From a checkpoint of a small image VAE.
Model: encoder activation gelu, encoder layers 14, encoder width 512, decoder activation silu.
Training: 13700 steps, batches of 96.
Rows from block 2 of the decoder of a small image VAE, named by matrix and row number. Rows with one number belong to one channel. Each number is 500 + 25 x the weight over its row's rms, rounded and kept within 0 to 999. All counts start at 0. Numbers have three digits each. After the name is the row's rms in percent of the matrix's.
After each channel's rows are labels from the 100 images, of 14976, where the channel reaches its highest value: "top examples" is what is common among them. Only what is clearly more common there than usual is listed. The data: retinal OCT scans (Kermany 2017).
# convs0: first 3x3 conv (decoder.decb.0.0.convs.0.weight, 128x128x3x3, each kernel summed), inputs 0-63
# convs1: second 3x3 conv (decoder.decb.0.0.convs.1.weight, 128x128x3x3, transposed, each kernel summed), outputs 0-63

convs0.3 110:454522477467528494568474482512558557488483521499492490483511551504499468450497497525513495518498506487512470481515551463489478508482491472512473492460510472465515519503490526501560479475513489
convs1.3 088:494531504530522516458475534530468503485523472521498531549527481508475525519540513503505537512472490542502505482499479517469510510530507516486515552523490534501517483457487496497508493535506508
top examples: finding: choroidal neovascularization

convs0.0 105:449509547475492497521486508488508536489504447473513471499556489504520515518473512493477467521518480505477491506481481483519512490485481511521497523472461475520516490471491524479471496583561502
convs1.0 101:482496456497538502458511487470499430483508525531496475490483488489541483516507442517536480510461485483514497495531506524517487484481494476520488471506518461464461459528510475541511512460492479
top examples: finding: choroidal neovascularization

convs0.84 095:457517504511535505558527516492475466496503484532460507492503439545478525516497527484536506446462477470527469492493519481502514526440434509465507488472458523506503497499492467490488496532527469
convs1.84 103:495512503516501486450509484528465514522517482540490509526485511491492500549509525500481488522450523522535537530488484539498512488501534503502513527515534466529515465506446539507536490453467458
top examples: finding: diabetic macular edema

convs0.21 102:526500522551521528483495523513504496460490463524478488531529516531504492522490556489473487502523496481464512451460458512481498529506517523472441478515472505530536481497485514518460518494517475
convs1.21 105:462459487477495478505512466470517472538519486482502513526521508491490477505511482493514470458533487511460515476494506511505517477459494475520499485452541488506509507540501508447523492479484508
top examples: finding: choroidal neovascularization

convs0.13 102:513510459526484519473535480523451509494501546522483477496506507465483518494470517550478515482496520503526498523475505480482523488496469540531511537500491471544511523503472511495473477503524524
convs1.13 103:468436507462480481536474495477509458532518489499506492474487528495497470535478481485490464550500501494502499459521479524507532501480473489507486433477487502493449491458496499481525514473490500
top examples: finding: diabetic macular edema

convs0.101 102:493523448533495486491499504486465477490505515500498485553508517495511544487506491521467537513543471518557521492501446520515480476479521458474527484534514493480506546503520522503454462452461509
convs1.101 096:540522509484532545479498482492542520530487476523482459507506506512528500496469494477530528517457459488538489505486521508546517436529497500491491519497457500487493535515492514500516529532566447
top examples: finding: diabetic macular edema

convs0.51 108:497511527439481430514468526488516502506501481508505470507504512465479486502491509534489516501508532477506492544487501490536483489507503506566520487531477495547511516504506508525487485473522556
convs1.51 081:495493510505498470502524471568496479520496519488493519545487533494482487491519483533543492463536483479493506455474488472526506506504544506474502527506532504511466508487491473480495515517454444
top examples: finding: choroidal neovascularization

convs0.70 083:475499552513472501529535476495481506444451504540512540494521516514480555516510547462523534519484471482488473501495473488500506500495493519503496519530478509482531483521504512505514457457514485
convs1.70 091:508442557445472482526435511509500516513496521494482488503519495463548516535480502479495475524512462509507517478488537472493509503495503478514496460485467505502515465508493497475501541481525497
top examples: finding: choroidal neovascularization

convs0.25 107:524536479523521452502469492499541499511509527504506452468506532502481502506522530462523511500484496503468525513507499508513454492483501466516480515492529495466507467500516536508473545478512475
convs1.25 109:510465524444490523507491475535489547480519521494507545521555499488506507444504488501488492469509470503489536478500506470472506472481518497549508493492496480547525528495499475470552485535496450
top examples: finding: choroidal neovascularization

convs0.52 095:502470500528477442478491445541478528524481516467497486523552517492488513452467522468544484510473510507542477504495506483507490473495526480500503529569557519478475465511493465490547489503525522
convs1.52 089:507532554494568487516531513493492475483508461494473514497478513503532490526548489524476504493481509533473496489488477521500507529484489548482531451454467497521515499493507504488489555555513475
top examples: finding: diabetic macular edema

convs0.64 091:492533522500457528528483494518510474512485472436517503530498484538509526522525547509480498503504552492483471538521527502494511456473499530482511469466494499503484517518519489543473490512507463
convs1.64 127:508508488507520486502385502458513532473479498515517480517505506500509455479509458496471502468502507565498480503500554551512474509520492499494526540515527452482524479470508519479472484495500483
top examples: finding: diabetic macular edema

convs0.50 091:493503467470540522527479516450532505500471552497550505516526497553537516524483479469463492494509524504489518528498550506507488482455499513486458492488520509515519478460521523505510486481522501
convs1.50 086:464491447505510478478466492521445533499478514503430494525538482510443519517484469514517537497501468525484479474483505466511462528484482507543533488522493474496465536546516485502517520483495526
top examples: finding: diabetic macular edema

convs0.12 097:453510476494519503502523563480471464516493523514444498523489504524515476472467496504513489486528551465502474539535512479509458480535533516513478484449506488497517538488501536491493482507470498
convs1.12 117:524493477495506477535393475482502482512513489508525510506489494506520484518516469503469496473465526528506512498552524571504475497465464528531496471506461480476471430447521469489510482491510546
top examples: finding: diabetic macular edema

convs0.27 093:512492505526484489467513483518497497504506578449432485474499505506504474500508506495489514455517476502462462461484448507478495510517494517526506490463476491509520508511492481489522512487495544
convs1.27 097:509508462500509513539496494494500511511526534472503531512496501505485488481459501468542517482540533506487498523483531494527475480517484508518510505524528487523471516483525485533518498483443490
top examples: finding: choroidal neovascularization

convs0.114 085:513461532496532501517521571469503501489469455488503511507542475469480497477520470476539497511464487496499497492463496458475523512498489495495477498528469482486490441500463520480513461511529469
convs1.114 148:496500452524509507492476424477529510513473513495531490503473520523489472493476475487508495504465513504474517503457496559498483518483485508485495514518494483445504460458448491508520514498493519
top examples: finding: diabetic macular edema

convs0.102 092:484538544500500486514520508516485545520497509477503501496509494493516493485483502508487466489532498530400497494498505481520541500505462523516501497495496492527501450515493506514515503531475549
convs1.102 103:490565552507519523488512515490485501502503466484429498493495546475492505474486522514475472501508495486504482498490485523520456542486520461505487503503508519473484533499504473488492501494475517
top examples: finding: diabetic macular edema

convs0.71 091:512465480506499432458535532548491506531491484486516473511489515534445518503487506510527509488499474442539519493489515514505485495496510511500502545495514476484483511477495502517525501449549541
convs1.71 120:522520521492511481520480468500527508515494537446498477509473500478498522483500504494505569493491506508492491528487497501502485496577506523489486510507420534539519503539474501492439557522504524
top examples: finding: diabetic macular edema

convs0.68 109:500516482484502489511536470510495472488526486530525507507476460528556511464474572484490488517510484491496508537474530448475502480493490467482505500504501514485490510513516511456483487498551485
convs1.68 110:481515530492478488522498509509502449482498466479479505491517533474460492484517556501506496475457505485492510458519478503460516467461497525530484467503519473530461518477483505485514536511472463
top examples: finding: diabetic macular edema

convs0.6 096:468524520546441474509468534511494494524518549515513483480487457448519506505510511503531490486484502502443506502516486474475521465511500478525485457523466488547471520519526521536469507496505483
convs1.6 101:534497486495523486500551505491489478504495510475477578504559495544513472494515527513484525529542496437491511500500500507483473513465511483548468514498505488520505517488520491507516457497469503
top examples: finding: diabetic macular edema

convs0.75 115:471473486551444477505475484467473481493528520536464490467467522495496515451478490465542547488535499484562481488508496504506535511523492543526483537491487485509472511472507514493491520470506519
convs1.75 094:502519457472480516498495502513492543525491503556492525519504474530521496506485565486466544507502523522476551514490521520484452515484493485498518505522523499507486538469529510499466522524499513
top examples: finding: diabetic macular edema

convs0.41 107:499425472483491489524498508513485506494525433543485493467537493489517480493477494477510494514563483467512520511547474488534516477529491479519511454464498505499496517475508490493484510510496531
convs1.41 134:539525482524513469494489446498518507493475478516479488508503531520487508516511501523478506460408510495544507501460483488479491509484485516497499511540483474496515476514480492466494516474472514
top examples: finding: diabetic macular edema

convs0.1 120:482513494492498485517481499508503483498525435489463483465494492499514484505502503493532481497520527517518511474503473492556495483519515464491450523460473490493507506533488541501512471479514526
convs1.1 116:504488490516514516472494488495507521490500490487466464559488490452502482498529534490500521516460485453527472458478497506466508572477514531483495499523481497470483471497524494504482494471493487
top examples: finding: diabetic macular edema

convs0.60 099:545488510516539501486472516505500481520485500469528460525496481507501514527470487507503489511476513517474512516490509473506479510478482502554494546557532486552489491487484495476529513513494540
convs1.60 098:471494510512492495512474494500496509488497471483504528491527498509566485497513491499470490487503468498459509492515491546506544502524520500449497472454418499440474456462474512470486506535522505
top examples: finding: diabetic macular edema

convs0.120 105:500465503457512515475485511518520518490492493507529475499489461489478497531528482525527493479498524469508500467458508455479520508489532493490497467499494499488519522514508480557487479485503546
convs1.120 089:503522519509524483495497552534469508533474550516466485484498496541471502534478526484516524538501481500471474517545527475582519485486475520488533525529515514482470465479510526457480506480495477
top examples: finding: choroidal neovascularization

convs0.4 109:512535469528543493480521503500475485514517533551514459496512460516484497518519526512543532473495457492518497532488507467471448510515485478552500501482498507458475504491473519489553508492536510
convs1.4 101:502484483498487498512467523530554468450499506473506517476509533518446475508493537511512450477526517518516536456499482520508487460505493463506488463484509491509531490527458501495539473520465485
top examples: finding: choroidal neovascularization

convs0.81 108:485477501473467498509451483530485511492487530482503447513509491483536516508518515538498514489533497475500516499490497461532470527507499491486516507496482462465514481518512531543483535490494499
convs1.81 113:519513471507485503502516504498484423503511518494512560461487517479511502493514492453520490454491543490528520487516534535455500485492497483501497502469525481525482498501505510451530445492537508
top examples: finding: choroidal neovascularization

convs0.39 094:485460505531505527502476556486479502522517572446493505517487525457518466524477494492513504503489478462517482503483464507506499499500482485525494513501499513494501493491482485478501499508491509
convs1.39 087:484537499488509446500514476503501489507503501536498546496525471481523529482506463452535481510535506515526492502466527498520514523526501477524512470532511511542512502505471484501496511514510523
top examples: finding: diabetic macular edema

convs0.42 085:518493521500524489537514497494493502490464519483513498490483493466461481523502449472498508488508471518483499532474498523553479534483481455568479523504520515534509500520500485508474503456467492
convs1.42 094:549511436495513453474509488478461486473497515491486474498478512541498553473529487483498520496542487480527489496467482484496492520476479469451471512495556503485490514520455493493501544505548482
top examples: finding: diabetic macular edema

convs0.56 119:520513490464459497507498493464500534509502501495517476527544498482500498474488467470527501496493501502502487504500521523519488492481498449554495523444493480504494500490483449513488505463463459
convs1.56 101:540488484497516486488517522493499466489526537509458520453495472499491486491509458523501520502517503519522492482525490466484477497511500475478470472502505502523506465519475501523520509497523506
top examples: finding: diabetic macular edema

convs0.115 112:449476520526435430535523490506503509486499490482497521490476541487522508506487455488504493520465510477491505506469500496529505533498495509496485505498482500508505501524559479557482509453504548
convs1.115 098:512476525489465504466505528473495561500497521464477472549490505496482517499508522513482469473494473463515518466514470509463518513505523542475529547519530522525537512515485543507492494496514497
top examples: finding: diabetic macular edema

convs0.72 116:488463496464567522527505496503499498472531450505516524512508503511521483478514511507508501543516450490511510494517470481521494486520556463495469484474471502474506513554481516478524481499479484
convs1.72 096:511537502550521483491522521498462467496508469493539530463486510465454502526486500544516459464511517505513468523504499524545521529479489515505506497539530498510505498504501483516463472471487526
top examples: finding: choroidal neovascularization

convs0.57 098:486547515502570481511465513520490540501494505539492482499511507477522492474493569469526466438486480495485490505480486471485475462518535511479506488500533487541530500499524516503490496489497493
convs1.57 100:516503475508527514514508485530470489483526514528449518522508482505446491495512493466495504517551532476520533481488497479525547521498504490505504482503527525482493480501518435471501482490490485
top examples: finding: choroidal neovascularization

convs0.28 119:494494475455529504490511458499529500483506541506510474524483519484516512492508510479494509476483452506482456487485486509499514521496469505487515510495484494508563487504504524524488460476476482
convs1.28 117:500516507527489467485487503504490512454491510508448497467493515467459491535510491493487490482489500491509466521501529491550520507434507494507511456508480500521483494488478541475510547484493504
top examples: finding: diabetic macular edema

convs0.104 109:465500435483513495541520496472518508475530520529513482503431506506480461525491451521522500498501564473455488506485482492525532517462523516499462487462467486496509515521465492489480467481531508
convs1.104 107:506484492467508473492485478503494513510474524520551502537501517526467507440521490496475498478474467486473451495522484516487499535504513534512516512513546505510546450437522524505568478493466511
top examples: finding: diabetic macular edema

convs0.19 089:522496511499500560486516500515486504493486474498541464526476467500484480484499476525484514467483521491493516501515525506535496520517509461552464456489515485521452489492534481526468472475485472
convs1.19 080:528479462522503519507501471516534499467546491467488490492464472509564517503507513491488486504508506489503465458506474463471477503499460467486465490483494464449492508535493465510499505488538493
top examples: finding: diabetic macular edema

convs0.89 088:460460503504518456535486490509545473520515520502514463466522454526504524483499476476480490499520473515492491490505519509465516487545533512459485457503524504522485518508461524503506523505526487
convs1.89 091:475532438490502507459513487484501520522523519511506473514463505514516488507479474479538495514496478497533522489534511495512475507497492495526519530490460507512518509460499529514510452466494501
top examples: finding: choroidal neovascularization

convs0.15 104:492497536479525553516503549473512511494519468540513546480480495475529477504525481521474486516510543488476483524497496467478526488504493510519521448448499539521512525538522512507482477529472473
convs1.15 135:510500452487515505498483421455510506506495486489510486510520519512493503471477495472508471501478520515483534490449475526530500484523506495474498480533501493468520468485461520514553510509525479
top examples: finding: choroidal neovascularization

convs0.80 093:472466505510547513497510491464457497497548473526491505470487474507513534487510494502495513505463501491516494498499483524510483504530526526513511510493502483462469522508525504516498500500486514
convs1.80 100:531529505503499525527494517501500484491506509497492497493498542468530507495499451472497454497548532526472527505487538485528485520463500530533523474524522467499508505509495453470494519512492540
top examples: finding: diabetic macular edema

convs0.34 107:495463466503516510499489527481493527496531537440509547501508484462552498523504486438506533471524476521523528485472477503485478460527527495527498518521517528490508481534536495504492481490506465
convs1.34 136:516500495508527478486473442504494521488449486504549526515513512485473469479502512513515502489451519507513508525505493535497497522492500502509493541498511481497525472401499515496531514481475495
top examples: finding: diabetic macular edema

convs0.78 102:488531492531486525512482521481484493500487457468462526494488485455487464508508442501471478478521533490504510526521478520603523515516492522524491477487467497470461483517481478499484499488506479
convs1.78 104:503498487441496476493516506486494495492501523513495513513501483503487551498496506484471489447516523506453506472524473446469519538490528466526497462501509501475543480485499478497501509488495499
top examples: finding: diabetic macular edema

convs0.107 095:513500496499551543520497524510527497509469499525506481542483463556490459490508536482532500528521485486496520512510473514505492491533465523483490545493454501522501496496478495471513467490456545
convs1.107 117:521506460487519503472485442472512498465475537475550451519505467487502524515471500524459511512498543463500488489504529506535457506488475488512502435516499494492512533505526491504512511512482483
top examples: finding: diabetic macular edema

convs0.63 110:461531500499462455477516512514490472498552426502492498501479540498533482534539480481511524479502519472492516520472466518480514485534490514496516492512468513484475491514477464493537479479529514
convs1.63 106:525496480490512442470487487535517528517490459473548525511540445466483500522490507515491521502476514490491486465462508500476488483479498506466476484524505497496531452544468544491479471508495484
top examples: finding: choroidal neovascularization

convs0.37 106:529483513498478477506454469519503502478511449464513509494512490533505478516511508480478507512455487470482547502492554472470469506500502462452514473496500524481500458490520459494523554473514512
convs1.37 150:476544509513523474479563486490529528510520474515533496525490503499486525502500530525516511503475494421490509498491431510511469498487489500510487568521511501482507472491442524494508503493470465
top examples: finding: diabetic macular edema

convs0.123 095:502442522497542507513468537503508512492531530536525489494529493512477514507537476469491528490479505529463508482535498515500496514477486507489483482480495482496490491510493517521509494489492486
convs1.123 096:509510511486492508503513463488490502525505545477443506495485543474500479442496508509523495533544540497514502504486509453509498509493509524558502508512503522486504470472457492511530489490531493
top examples: finding: diabetic macular edema

convs0.32 119:499500502476503475505456521487502513494531492479505537523500486476512523493535462477505522506495515485531501500501482513517493483501485510460516456476455519481480525514576485512494496455490486
convs1.32 103:503518512472500525530521513528500483479498495490493519477493479486538526537499509510501542468505535515489493485500531502472536493472539499442483459465478475512469489520468556499481479475487527
top examples: finding: choroidal neovascularization

convs0.33 112:443519514507486477504529455503486511459512507513462493439476487509477495492486490511547500495470519458518508520495511473431533496535472535526501478508467469481485525517511526495505499492502554
convs1.33 107:515500488489489488530482534496477492539510496498517529495518518510468499470483512525463523569501487504485510528512473530456518483495463466472477563493510501458534512520513486525536459484510474
top examples: finding: diabetic macular edema