config.toml
encoder_conv_stem = false
latent_channels = 8
adamw_lr_other_params = 0.0022
Rows from block 7 of the encoder, named by matrix and row number. Rows with one number belong to one neuron. Each number is 128 + 32 x the weight over its row's rms, rounded and kept within 0 to 255. All counts start at 0. Numbers have three digits each. After the name is the row's rms in percent of the matrix's.
# fc1: MLP up (encoder.blocks.7.mlp.fc1.weight, 1536x512), inputs 256-383
# fc2: MLP down (encoder.blocks.7.mlp.fc2.weight, 512x1536, transposed), outputs 256-383
fc1.1119 061:078109150068139153073124103103091101107125120166138138117104255108136111139125120111133118083094102120122106144130172140129134096114137112075119121121105154112084097126128098113127033135148123127135133111109111130139104168140107143121102118112096141123109132162077087101116125089136139104095131203130118151114158129107090104000173164149121154107133128112144134133107154092136098142240
fc2.1119 068:093182066134095134084087145090114146126075172140088153127169164173164119105092160150110224100169101138114153092141186133100222182127128106088179078176098096103107158133104106148133143141155151143099104130147076103140130090180092096123145147136107152094083107115130156158136134101118145132116149157141091138181149126123098177127096101093203141143104142149160050073170134108119146109132
fc1.1120 158:139131132130132120128135104124128122142141124129135134128140113135135130110135130140132116152136130125142131130154133129123137131136130133136137139134142127134135133136130131130132190130141128128139134127130127137132139138153142134140131131129139134128140132138127136232138133124129137133135131136134126131124127145134130131121147129119134124130141119133124127129141123125133132131095
fc2.1120 125:135136146132125198120119143103114095110125128181132119123137109183124127169121141132129118131130134098105136144167143137168110138131130133129117133129128119122120120118106127131130117108135123136130128143142123132126129140124160119137116127137133117120108145113136113147125129163127129124123111139123125134127130125128136133100128124127120131133120123116132120076128137128145139121107
fc1.1121 159:126126130137130131131134130129131126135130130132136131124137110137136128110132136133135118136138134124135132136196140129123130126141138132131134135130139128122125140140128133131134178128140132146138133126137129138125129132145133126136119138130134135127137133136127135224140136118137134134133123124133128134129132140135131133129142111126130121132138128137127135127134130123136134124099
fc2.1121 126:140142140126127197120118144101111091111125130180132120123132107182126129171121144128129120137129136101103136142165146136166113138130125131131116132125127121122122122122111128129134115105136123138132132138143121135125124140129156119132112129136131118122112141116135115149126128164125134123122114137127121133129131128125136135101127124132117130133118124117130121075126141126145136125105
fc1.1122 049:117124132137104110108114096139146125134120110148140124155112211070165162136124110124132078116114115130142098134131144105150123113144148131053129133160118145136146106145134120149106244151127129136147125116106113116142116123109122113091103108128169098111143153114158129092146085152152085119120139125125156122140117099161136147155140153116138129078118109163133138118114118128113122128096
fc2.1122 080:108131148098133131131105086207185103095154125144140116093113100116137084163145121113160082128101207104123115121134123130151078114169113136141088123069156132088127138103114127107142066135146241065106167136133126149077255145096154187146187104103118121152166138133110081044204140159124119133110119134131118094112106145121116125141160081121125086169115095076134212171063122168103097161118
fc1.1123 049:147109110104156101182145098121130149136167146120097150101165075116136116102133113117155150103149151107159157115080166119137115164120121122230114136120060080125144112141145155150132225148120120113155147106134138113137118140159123121115132154160122136137100150135188105185156108110133096158097150099142081118142154120128126098255149103037099074107129120164151093132163140138152126114000
fc2.1123 076:071118157151096127070159116113070108145104195164140084118120090132078092255132109177176142141139080132131161091068154112148116133109085126180127165121130139093129123162151113141093062134062131118134154125155131105152133095133088146146108095118112106138179171140104123130145094140176151116075098088117113155051126113154175114136128135143134148111143147109130100142210141082129141126130
fc1.1124 053:170102120010141128108133096159080122110170149145102114143101140093138199133133098095167154140167130138133086120117119140111110140110138138255113128129107113151065102094143126091132118137127136134099127141171168121113127139077108119130105130115125138123167123180055110190161146150115117139117100113135112118139145125145100133126161180129120037104103099157123114128130111098135146063120
fc2.1124 077:123115115125155192124109101139132110137134093137129174078110183184086161096111124051108210147170101170141120112137149160146122165154158139135123069079114096137130086133120144164111186133179133172156189176154148113102157147083110134102155096083107116163065146112202100150179104074138120141065121108153115157178139140162116120107147119110076150128170141145122131106114085177103182087121
fc1.1125 051:097133138096106111114140143112142122120155162199138130126180208231151141079108159147133138118165134120071114135128130115135160140132137138142110100147122174126191129162136145115123035108144134143128126126083136131137125130151145124094128132143134161103155082115097103255154128124147133119142125187096131160090147121136118098255162096157139119151094144134139161125142089090122134102182
fc2.1125 074:100165109138120125150164166151140141068172154101139160164174114122179155097133112135123170089157122130100121076151094106133097135097110144148120138077119146129100118092109145108180153095174136086127128148088154158110121140138103126171126204106179135126099104096167173173125175111086120074141165158121170154086150149084112141136130127106095122080136149169064127129076075154117194105107
fc1.1126 060:138126142213128174140114210154125157128121117155127125106118254141149141112112110135122012116150129171122123120120132145085130127131141115101130113091131142109083096117127134121141109102127109126128103135128126113124113129104134118154121138120124134138158132118207130202136150126146140129098146068133124104120129131114146110168133139109130222143139138108105113128152124104107148076255
fc2.1126 091:135115148136094127111100070142180129084135138086138111096118092114104126000105126079132108101123168083153103185229154137089117132157134104150101139100164130113154100119103115122117048127134128086082162090115112153146183148079113097184100124153124190114112129126094138133137120142124164129145148232116117102121132116137128142115148147123156118159147131097105143119124130142134118170158
fc1.1127 057:104132107052107165128147123097142124140135136131110126132135255125147115126128084129139162087133120105142132129045107159120099132150149124139145101121134144132104152112116122098084208136095114152114127143117101109140123123138174119098108143117102138144107117144117149116119114113155112119118133079126136064108086099144152128000127162151125187125156136107147128128135113117132128105255
fc2.1127 073:110110134096086128106143132104165174124150170194123138104178097064150079084147137179167109112175161102158101143170117105128156119106111122100124143124154128130069149139133117123095051118094127135059144101134131147172128141158196127116178090105091091160091135148134123145084088187129094138149094174104176090110127109112136131092164154176128137192071106110149146159124088118188100160134
fc1.1128 046:118126147037135149087128255103136124124061149114123147114105009170091166134115109122101118136142094105166133119155084099116144167157112146185130119050143127112119117101150117146108183154134124112064104149111101128138099148134110128175079104149096113117139119116206128174114133148143086148102150123127126114124141158118137126193083101130139112121162117124146130122143115119146089136141
fc2.1128 072:121105094140122126132090115132127122143113092130160158101109126137078074162133127103150145149060131206145126124067127170111159141188185133150140120096159047137128131205148147189095077097113186089108146164118112124092139150105191135153077135184119038131141162145138141135212158189108128100072086074140139172139075135144118095085131141140171126150154115134186139138129118105120120112133
fc1.1129 049:092174117045109095142151154151090102128136138116146117148113108169129126120135127095124094127139152144108096116095116121156097117137099140150118172097147204167085140168113157101137154135113148126129119087122131129148127121141151104103121089118110138154153094147060125152138118154117117168140132069131141090148155121141180156092131161174143227099109111139143164100131121099158168174255
fc2.1129 071:062152099140087128170113089181193133147137134171142151103123066159180051015102121089129099096127170087117089155172134114118099120177131110118112144069184116113085119130149129115099142108137139109107195114127144147116203190136127136153156135156162167186116117149142149124138128152170146117121095162140159087138133095167122144114149139142150190188123128124149158148168119150125082145156
fc1.1130 051:098116133115144141120144000124106115113110106133143094075096222145133156144107115125101102122159129165122193136194132157160146128112150143161140144119160115108190128059163128143122158181125146133170138109131111139133136138113114117153134114159156127090174153147064134147124117167144102129077093122117147114150120141146128128000088184117101082097147119126140158138127107161142122105145
fc2.1130 075:103102176123164089140082089190146141118121141160147065062094115133103101085130124054175114098141138139111156159169151144131126116160137135108113103136176131126121089189159137121098116114109200134081141160102048147104204107044205135133164055125099100141128138157144137086120111130111160107091111149104070147125101083119105102136153144094140160124151163117172146193099140093180164144153
fc1.1131 050:140160130126134106170153101114113114116178149166086129133113093147122151150146127170135230097133195111070155112123117176125174138135158145189121145133129178119115118095104143110105099100120132115135105129110135119115131147106136104177108110120117150112139136167049089115126133140144150141146122092122130122123122175147138137112127131124112146046145129105130131126147122094107073126151
fc2.1131 076:187122094097155175054146121170148131119144111181139130074122150082127122178126162094070142177097147149111127121129113099121190139191151159208099094068166135123171168105139116137108177132151106125105155132177092104157159141095141142144172147166097179101141128163143106145201113116147111129104091142136100128127107142111118120129093142079143111177132125129132182139077140122073146103127
fc1.1132 214:127126129147119132121126037127131122133129129140135135136085231117129139000124119138129123132124126142123123123052101125126142124120126124111127133124138125135102124128127135131131208132123128129119125126128126118129135126136119126157125127132129125122116131117255128192131125113129130113131130126132123123127125128120136116000118115130132141123127128129130114125128130132127116118255
fc2.1132 235:119134129105099083116126149144140151096136124047136145121110163063133130000149118126119134125127152104106124208166122101107131115113128124159123096127120155120149104121115131143156092144126129107109123121116121132119133113089090129141109129132111135138132120127123133136131132103122133142129135181123132120127124124119121156116110122128130120126107110161112132192126127152101137138150
fc1.1133 049:133123163210157122172141054110142128136166117127139105172078121188109121140151137111121178151112172110125117157108132128134150160138147118050108096129091160122153147170147176136126200086133149104094140127103141162198106109104110135128145136124166123098188173129141116200119143121151169145148129116126123149143124145132097138195150111167129060079106110115128146138112125109118112110149
fc2.1133 076:138167178130146129130156147091079084184121105121142138166087159127159106080089121094103229186134039137154163161110116093126113140091140135129116098073103108115124113151151126143146094110150132155161171135096139145104179099118112130155146086135103186131180149088160131145152165138139129162131145150130164150182116143127112156135103125112128161157098172112099113129123135119095167105141
fc1.1134 155:132131134138139131137132110135120119143138135130131136133130115141131133130139136138139135134141131126125132133114138132126141123132135135124131139138138129125135130136132133127133065127137132130140130136136131133128134135134139137135143137134131134136141130137129133197128125132139128137135129139126132139136136136137134138122116136137130128133141133134136136130132129131129130130096
fc2.1134 126:139136144130121192123118143102111094114124130178134122121134108184125131172121143126130121134129137103106135143165147137170109139129132128134119133128129119120123117119107129128130117104138124138131133144142121135126127143124157118134115129136130113125113141112136114146129131162127132127121113141126125133127130126129138139100130121129117132132119128114130123078130136129145134120108
fc1.1135 046:122131161249120125116120045109123068166106160142118130101160179164141149110122115142115199134175131173104108127140177169080072097189140144170121114167114168119132140167096123148122000125115167155142141154137137126117184123113148120106132100092101138131139136127148130145097118146115176126143118120134132126071101133119112092252112108118119103165160106126133123122123158143162161119000
fc2.1135 068:128110116188110119138148178126131118180146150108141133094135116089143164209122135136112161102094078114143129115128145090102158095140108144173117153128090138135124091084191112140183175075152077130120146127145135160153052132130099072104063133142152120147122166093116119152102111180127110154129169039100158128104104145158113121159117122104078167106136147131091088126159119119178099141095
fc1.1136 159:136132121131131131135136091131131123138135125127136129122130112145128128134135132137129124143137141136140128125127135129118137130125130132126132134136146125134139148121126133130137156127136127130132133138141136136130144128140139138140130133130131127131126128135138133255133130148134129133132135125132130134131126139131127130126138143129132136129141130125136133130129119129129127132096
fc2.1136 126:138138140130125196122116148104112094113124129179131122122138110181124131172120140129130115133135137100102133144169146136169112140132126128129116134128128119121116123119112128128131120108140124133132132140145121132125123143126155119133112128135131117117111143109135114146127131161126131123123112140127124132127128126130134137102129126133116130130122123118132122078126138126146135121104
fc1.1137 055:148097061164155089116132162146138118153093128094142129088113133172131145148127120157090153147092119130146118117144140121141082116131110141069132167104125107116160117123109136138105115127116145104111112098137120128136136135080099143107150144142101130142148119111024163016125109107113117117145135161140142091135118136113138081097078098139120155133143127126122169118122137146129152210163
fc2.1137 070:084186115063131128170121159194215110106145136102102129100073160097188038167136118098150111169135151135101059118144125156121098098138155106119129090083163127073136126177098115115131160114156138137120193091089089146129232108126128215195211117108128188143172124116102078082134121107117158107139133156151151057125173081102092086135138130135174123159144135104134186114136107147062130115149
fc1.1138 051:173132139094164156116121165070135193168125123124116164141137000131139113136146119134159146174169120109150137112103059134140099143146130120185121128179079099142164130104139138137112244129148142123132105122104167138097105114160161123128125149114149104126075116128145115083167152119132105116141118075135133133151136132149164144255068105070138078150103124147151117125137119161114166104111
fc2.1138 071:167075163140131160114051165157109142087122094066147100100116091126083131197117107124135126143068082119094070170146121157079088135135136084116130107124172173137130103128145167124093101149101134088185142148107126132155116050097094125121127111111065086123201107130100147068141088141115086123083159141117066135123125152103155057150203130129125129040222142171110133160161181150100174096117
fc1.1139 155:136128136137136122135132102126136123136138133127130136124133117135139132100125134136133136126133135132132137127147134133121136136125142129141132144132140128126130126141124127130139161127138135133140140135137134132123141138144134140133130132132133136134153117137126131214131134140132134134140127142134130132132130130129137126121132125126130132137137129139132132119135130129133130128100
fc2.1139 126:135137145128123197122117142105112089115119130179131122123136107183124131170119144125127115133132135098108134140166147136163110141130125128130119132128129116123119122117107128130131117106136124137129133141141122134123125141128157118136113128136128118122112143113135114147125128161129131123125111140126124131128130127130138133098126124133116134130118125116127127076123140126145137123106
fc1.1140 047:113130070239101115113114000163124179114118116116137134088120117163148136112120133124078109128111147120151161135124136131072141122162145129070176131099055121118109120123135116126157076119104112153126128121106120116140152167107176135112135113109141121140096136144143130000116122156117100130122133137145118090138114144136155115134096112139098100093105118127133164129119122153125149106116
fc2.1140 074:094164132119128129150132175140115133095197137117130093116093112125176136097124123121151110062143127089186092115193125146153112135054128122073132099093103207121112112110143110115147173142095040183123128132087118143135113126123130183137186081098112187167092064109156067104069133121083104138116144203124116130094154101101114156177128106190091112119102150127136143133162123123153115126109
fc1.1141 048:141104085182144128128147160141133117081114142140134127093162180110104087123131114124111220160122128137127147137186192145108096125160170147107153101109092110115106126153101132150104107079095138125182138136130121114117152133101128162107170135095116149117137123110200120110137121122104151109139126131125158098100115134106110112000163111146120109151138118133118148125125119107126115117157
fc2.1141 078:091149077097112143118196152072132134082154119190153153098102150108152117104118155130113110091188197110161135099144103108151094138083085158108092116118141123119112141076127108101127163158116050180131089093151100102152171157144163171130133108075130182163085139137121082182104171098131052117174082182118197088116150092111085149125088112168127144185053094130109106143095094164151116196146
fc1.1142 051:084127091157134039089139086177141152126126113068119139109098255169157135144143098103109049128091112130146114119163096061125117108125143137168113139113172149127095144170137134135145063147139121111113128138160152107117120128101166141175121127129149113124201146150127123059139130138139084120115148191142146109138137145140137114136088116124090064145145112125140145120141119065129142122056
fc2.1142 074:163134168170137119144103150114152111208140089147132096105115149134156149150119108097131194193114101148151097136097135123148144095125160124093121058108152116093178136183131132180078149113149178180077194181154131147132144110144119117143103128135129114125160128099170108093128141155080181148145124157110109196163113124117118120167137142102196167156142152082209085114154120073149071124115
fc1.1143 057:108127116003096097110128132166127129161105124142147123107118255087135137138178113075092056091131127147133146116178131103144113119128128168185141154094114124124143154123126131110117221148145125135135115114115112128129111147099114142133120074130130086147204102126096120053089114121086116141156149138127162150118130116125153130094107167094120138129129107153117139130138132109131168090161
fc2.1143 074:106118124086109148092079176113193147053156119138158149086091163151140123174101163134100077139123161131124091111088140203136157113165118097100088086153112149059112120125107127140038055147135129173131171110124089110155154101123141154127254105113033168063118153165159139112065115146100193114155141076149102115107139091071092130128100114126167116214127113150093129130148121138172089114133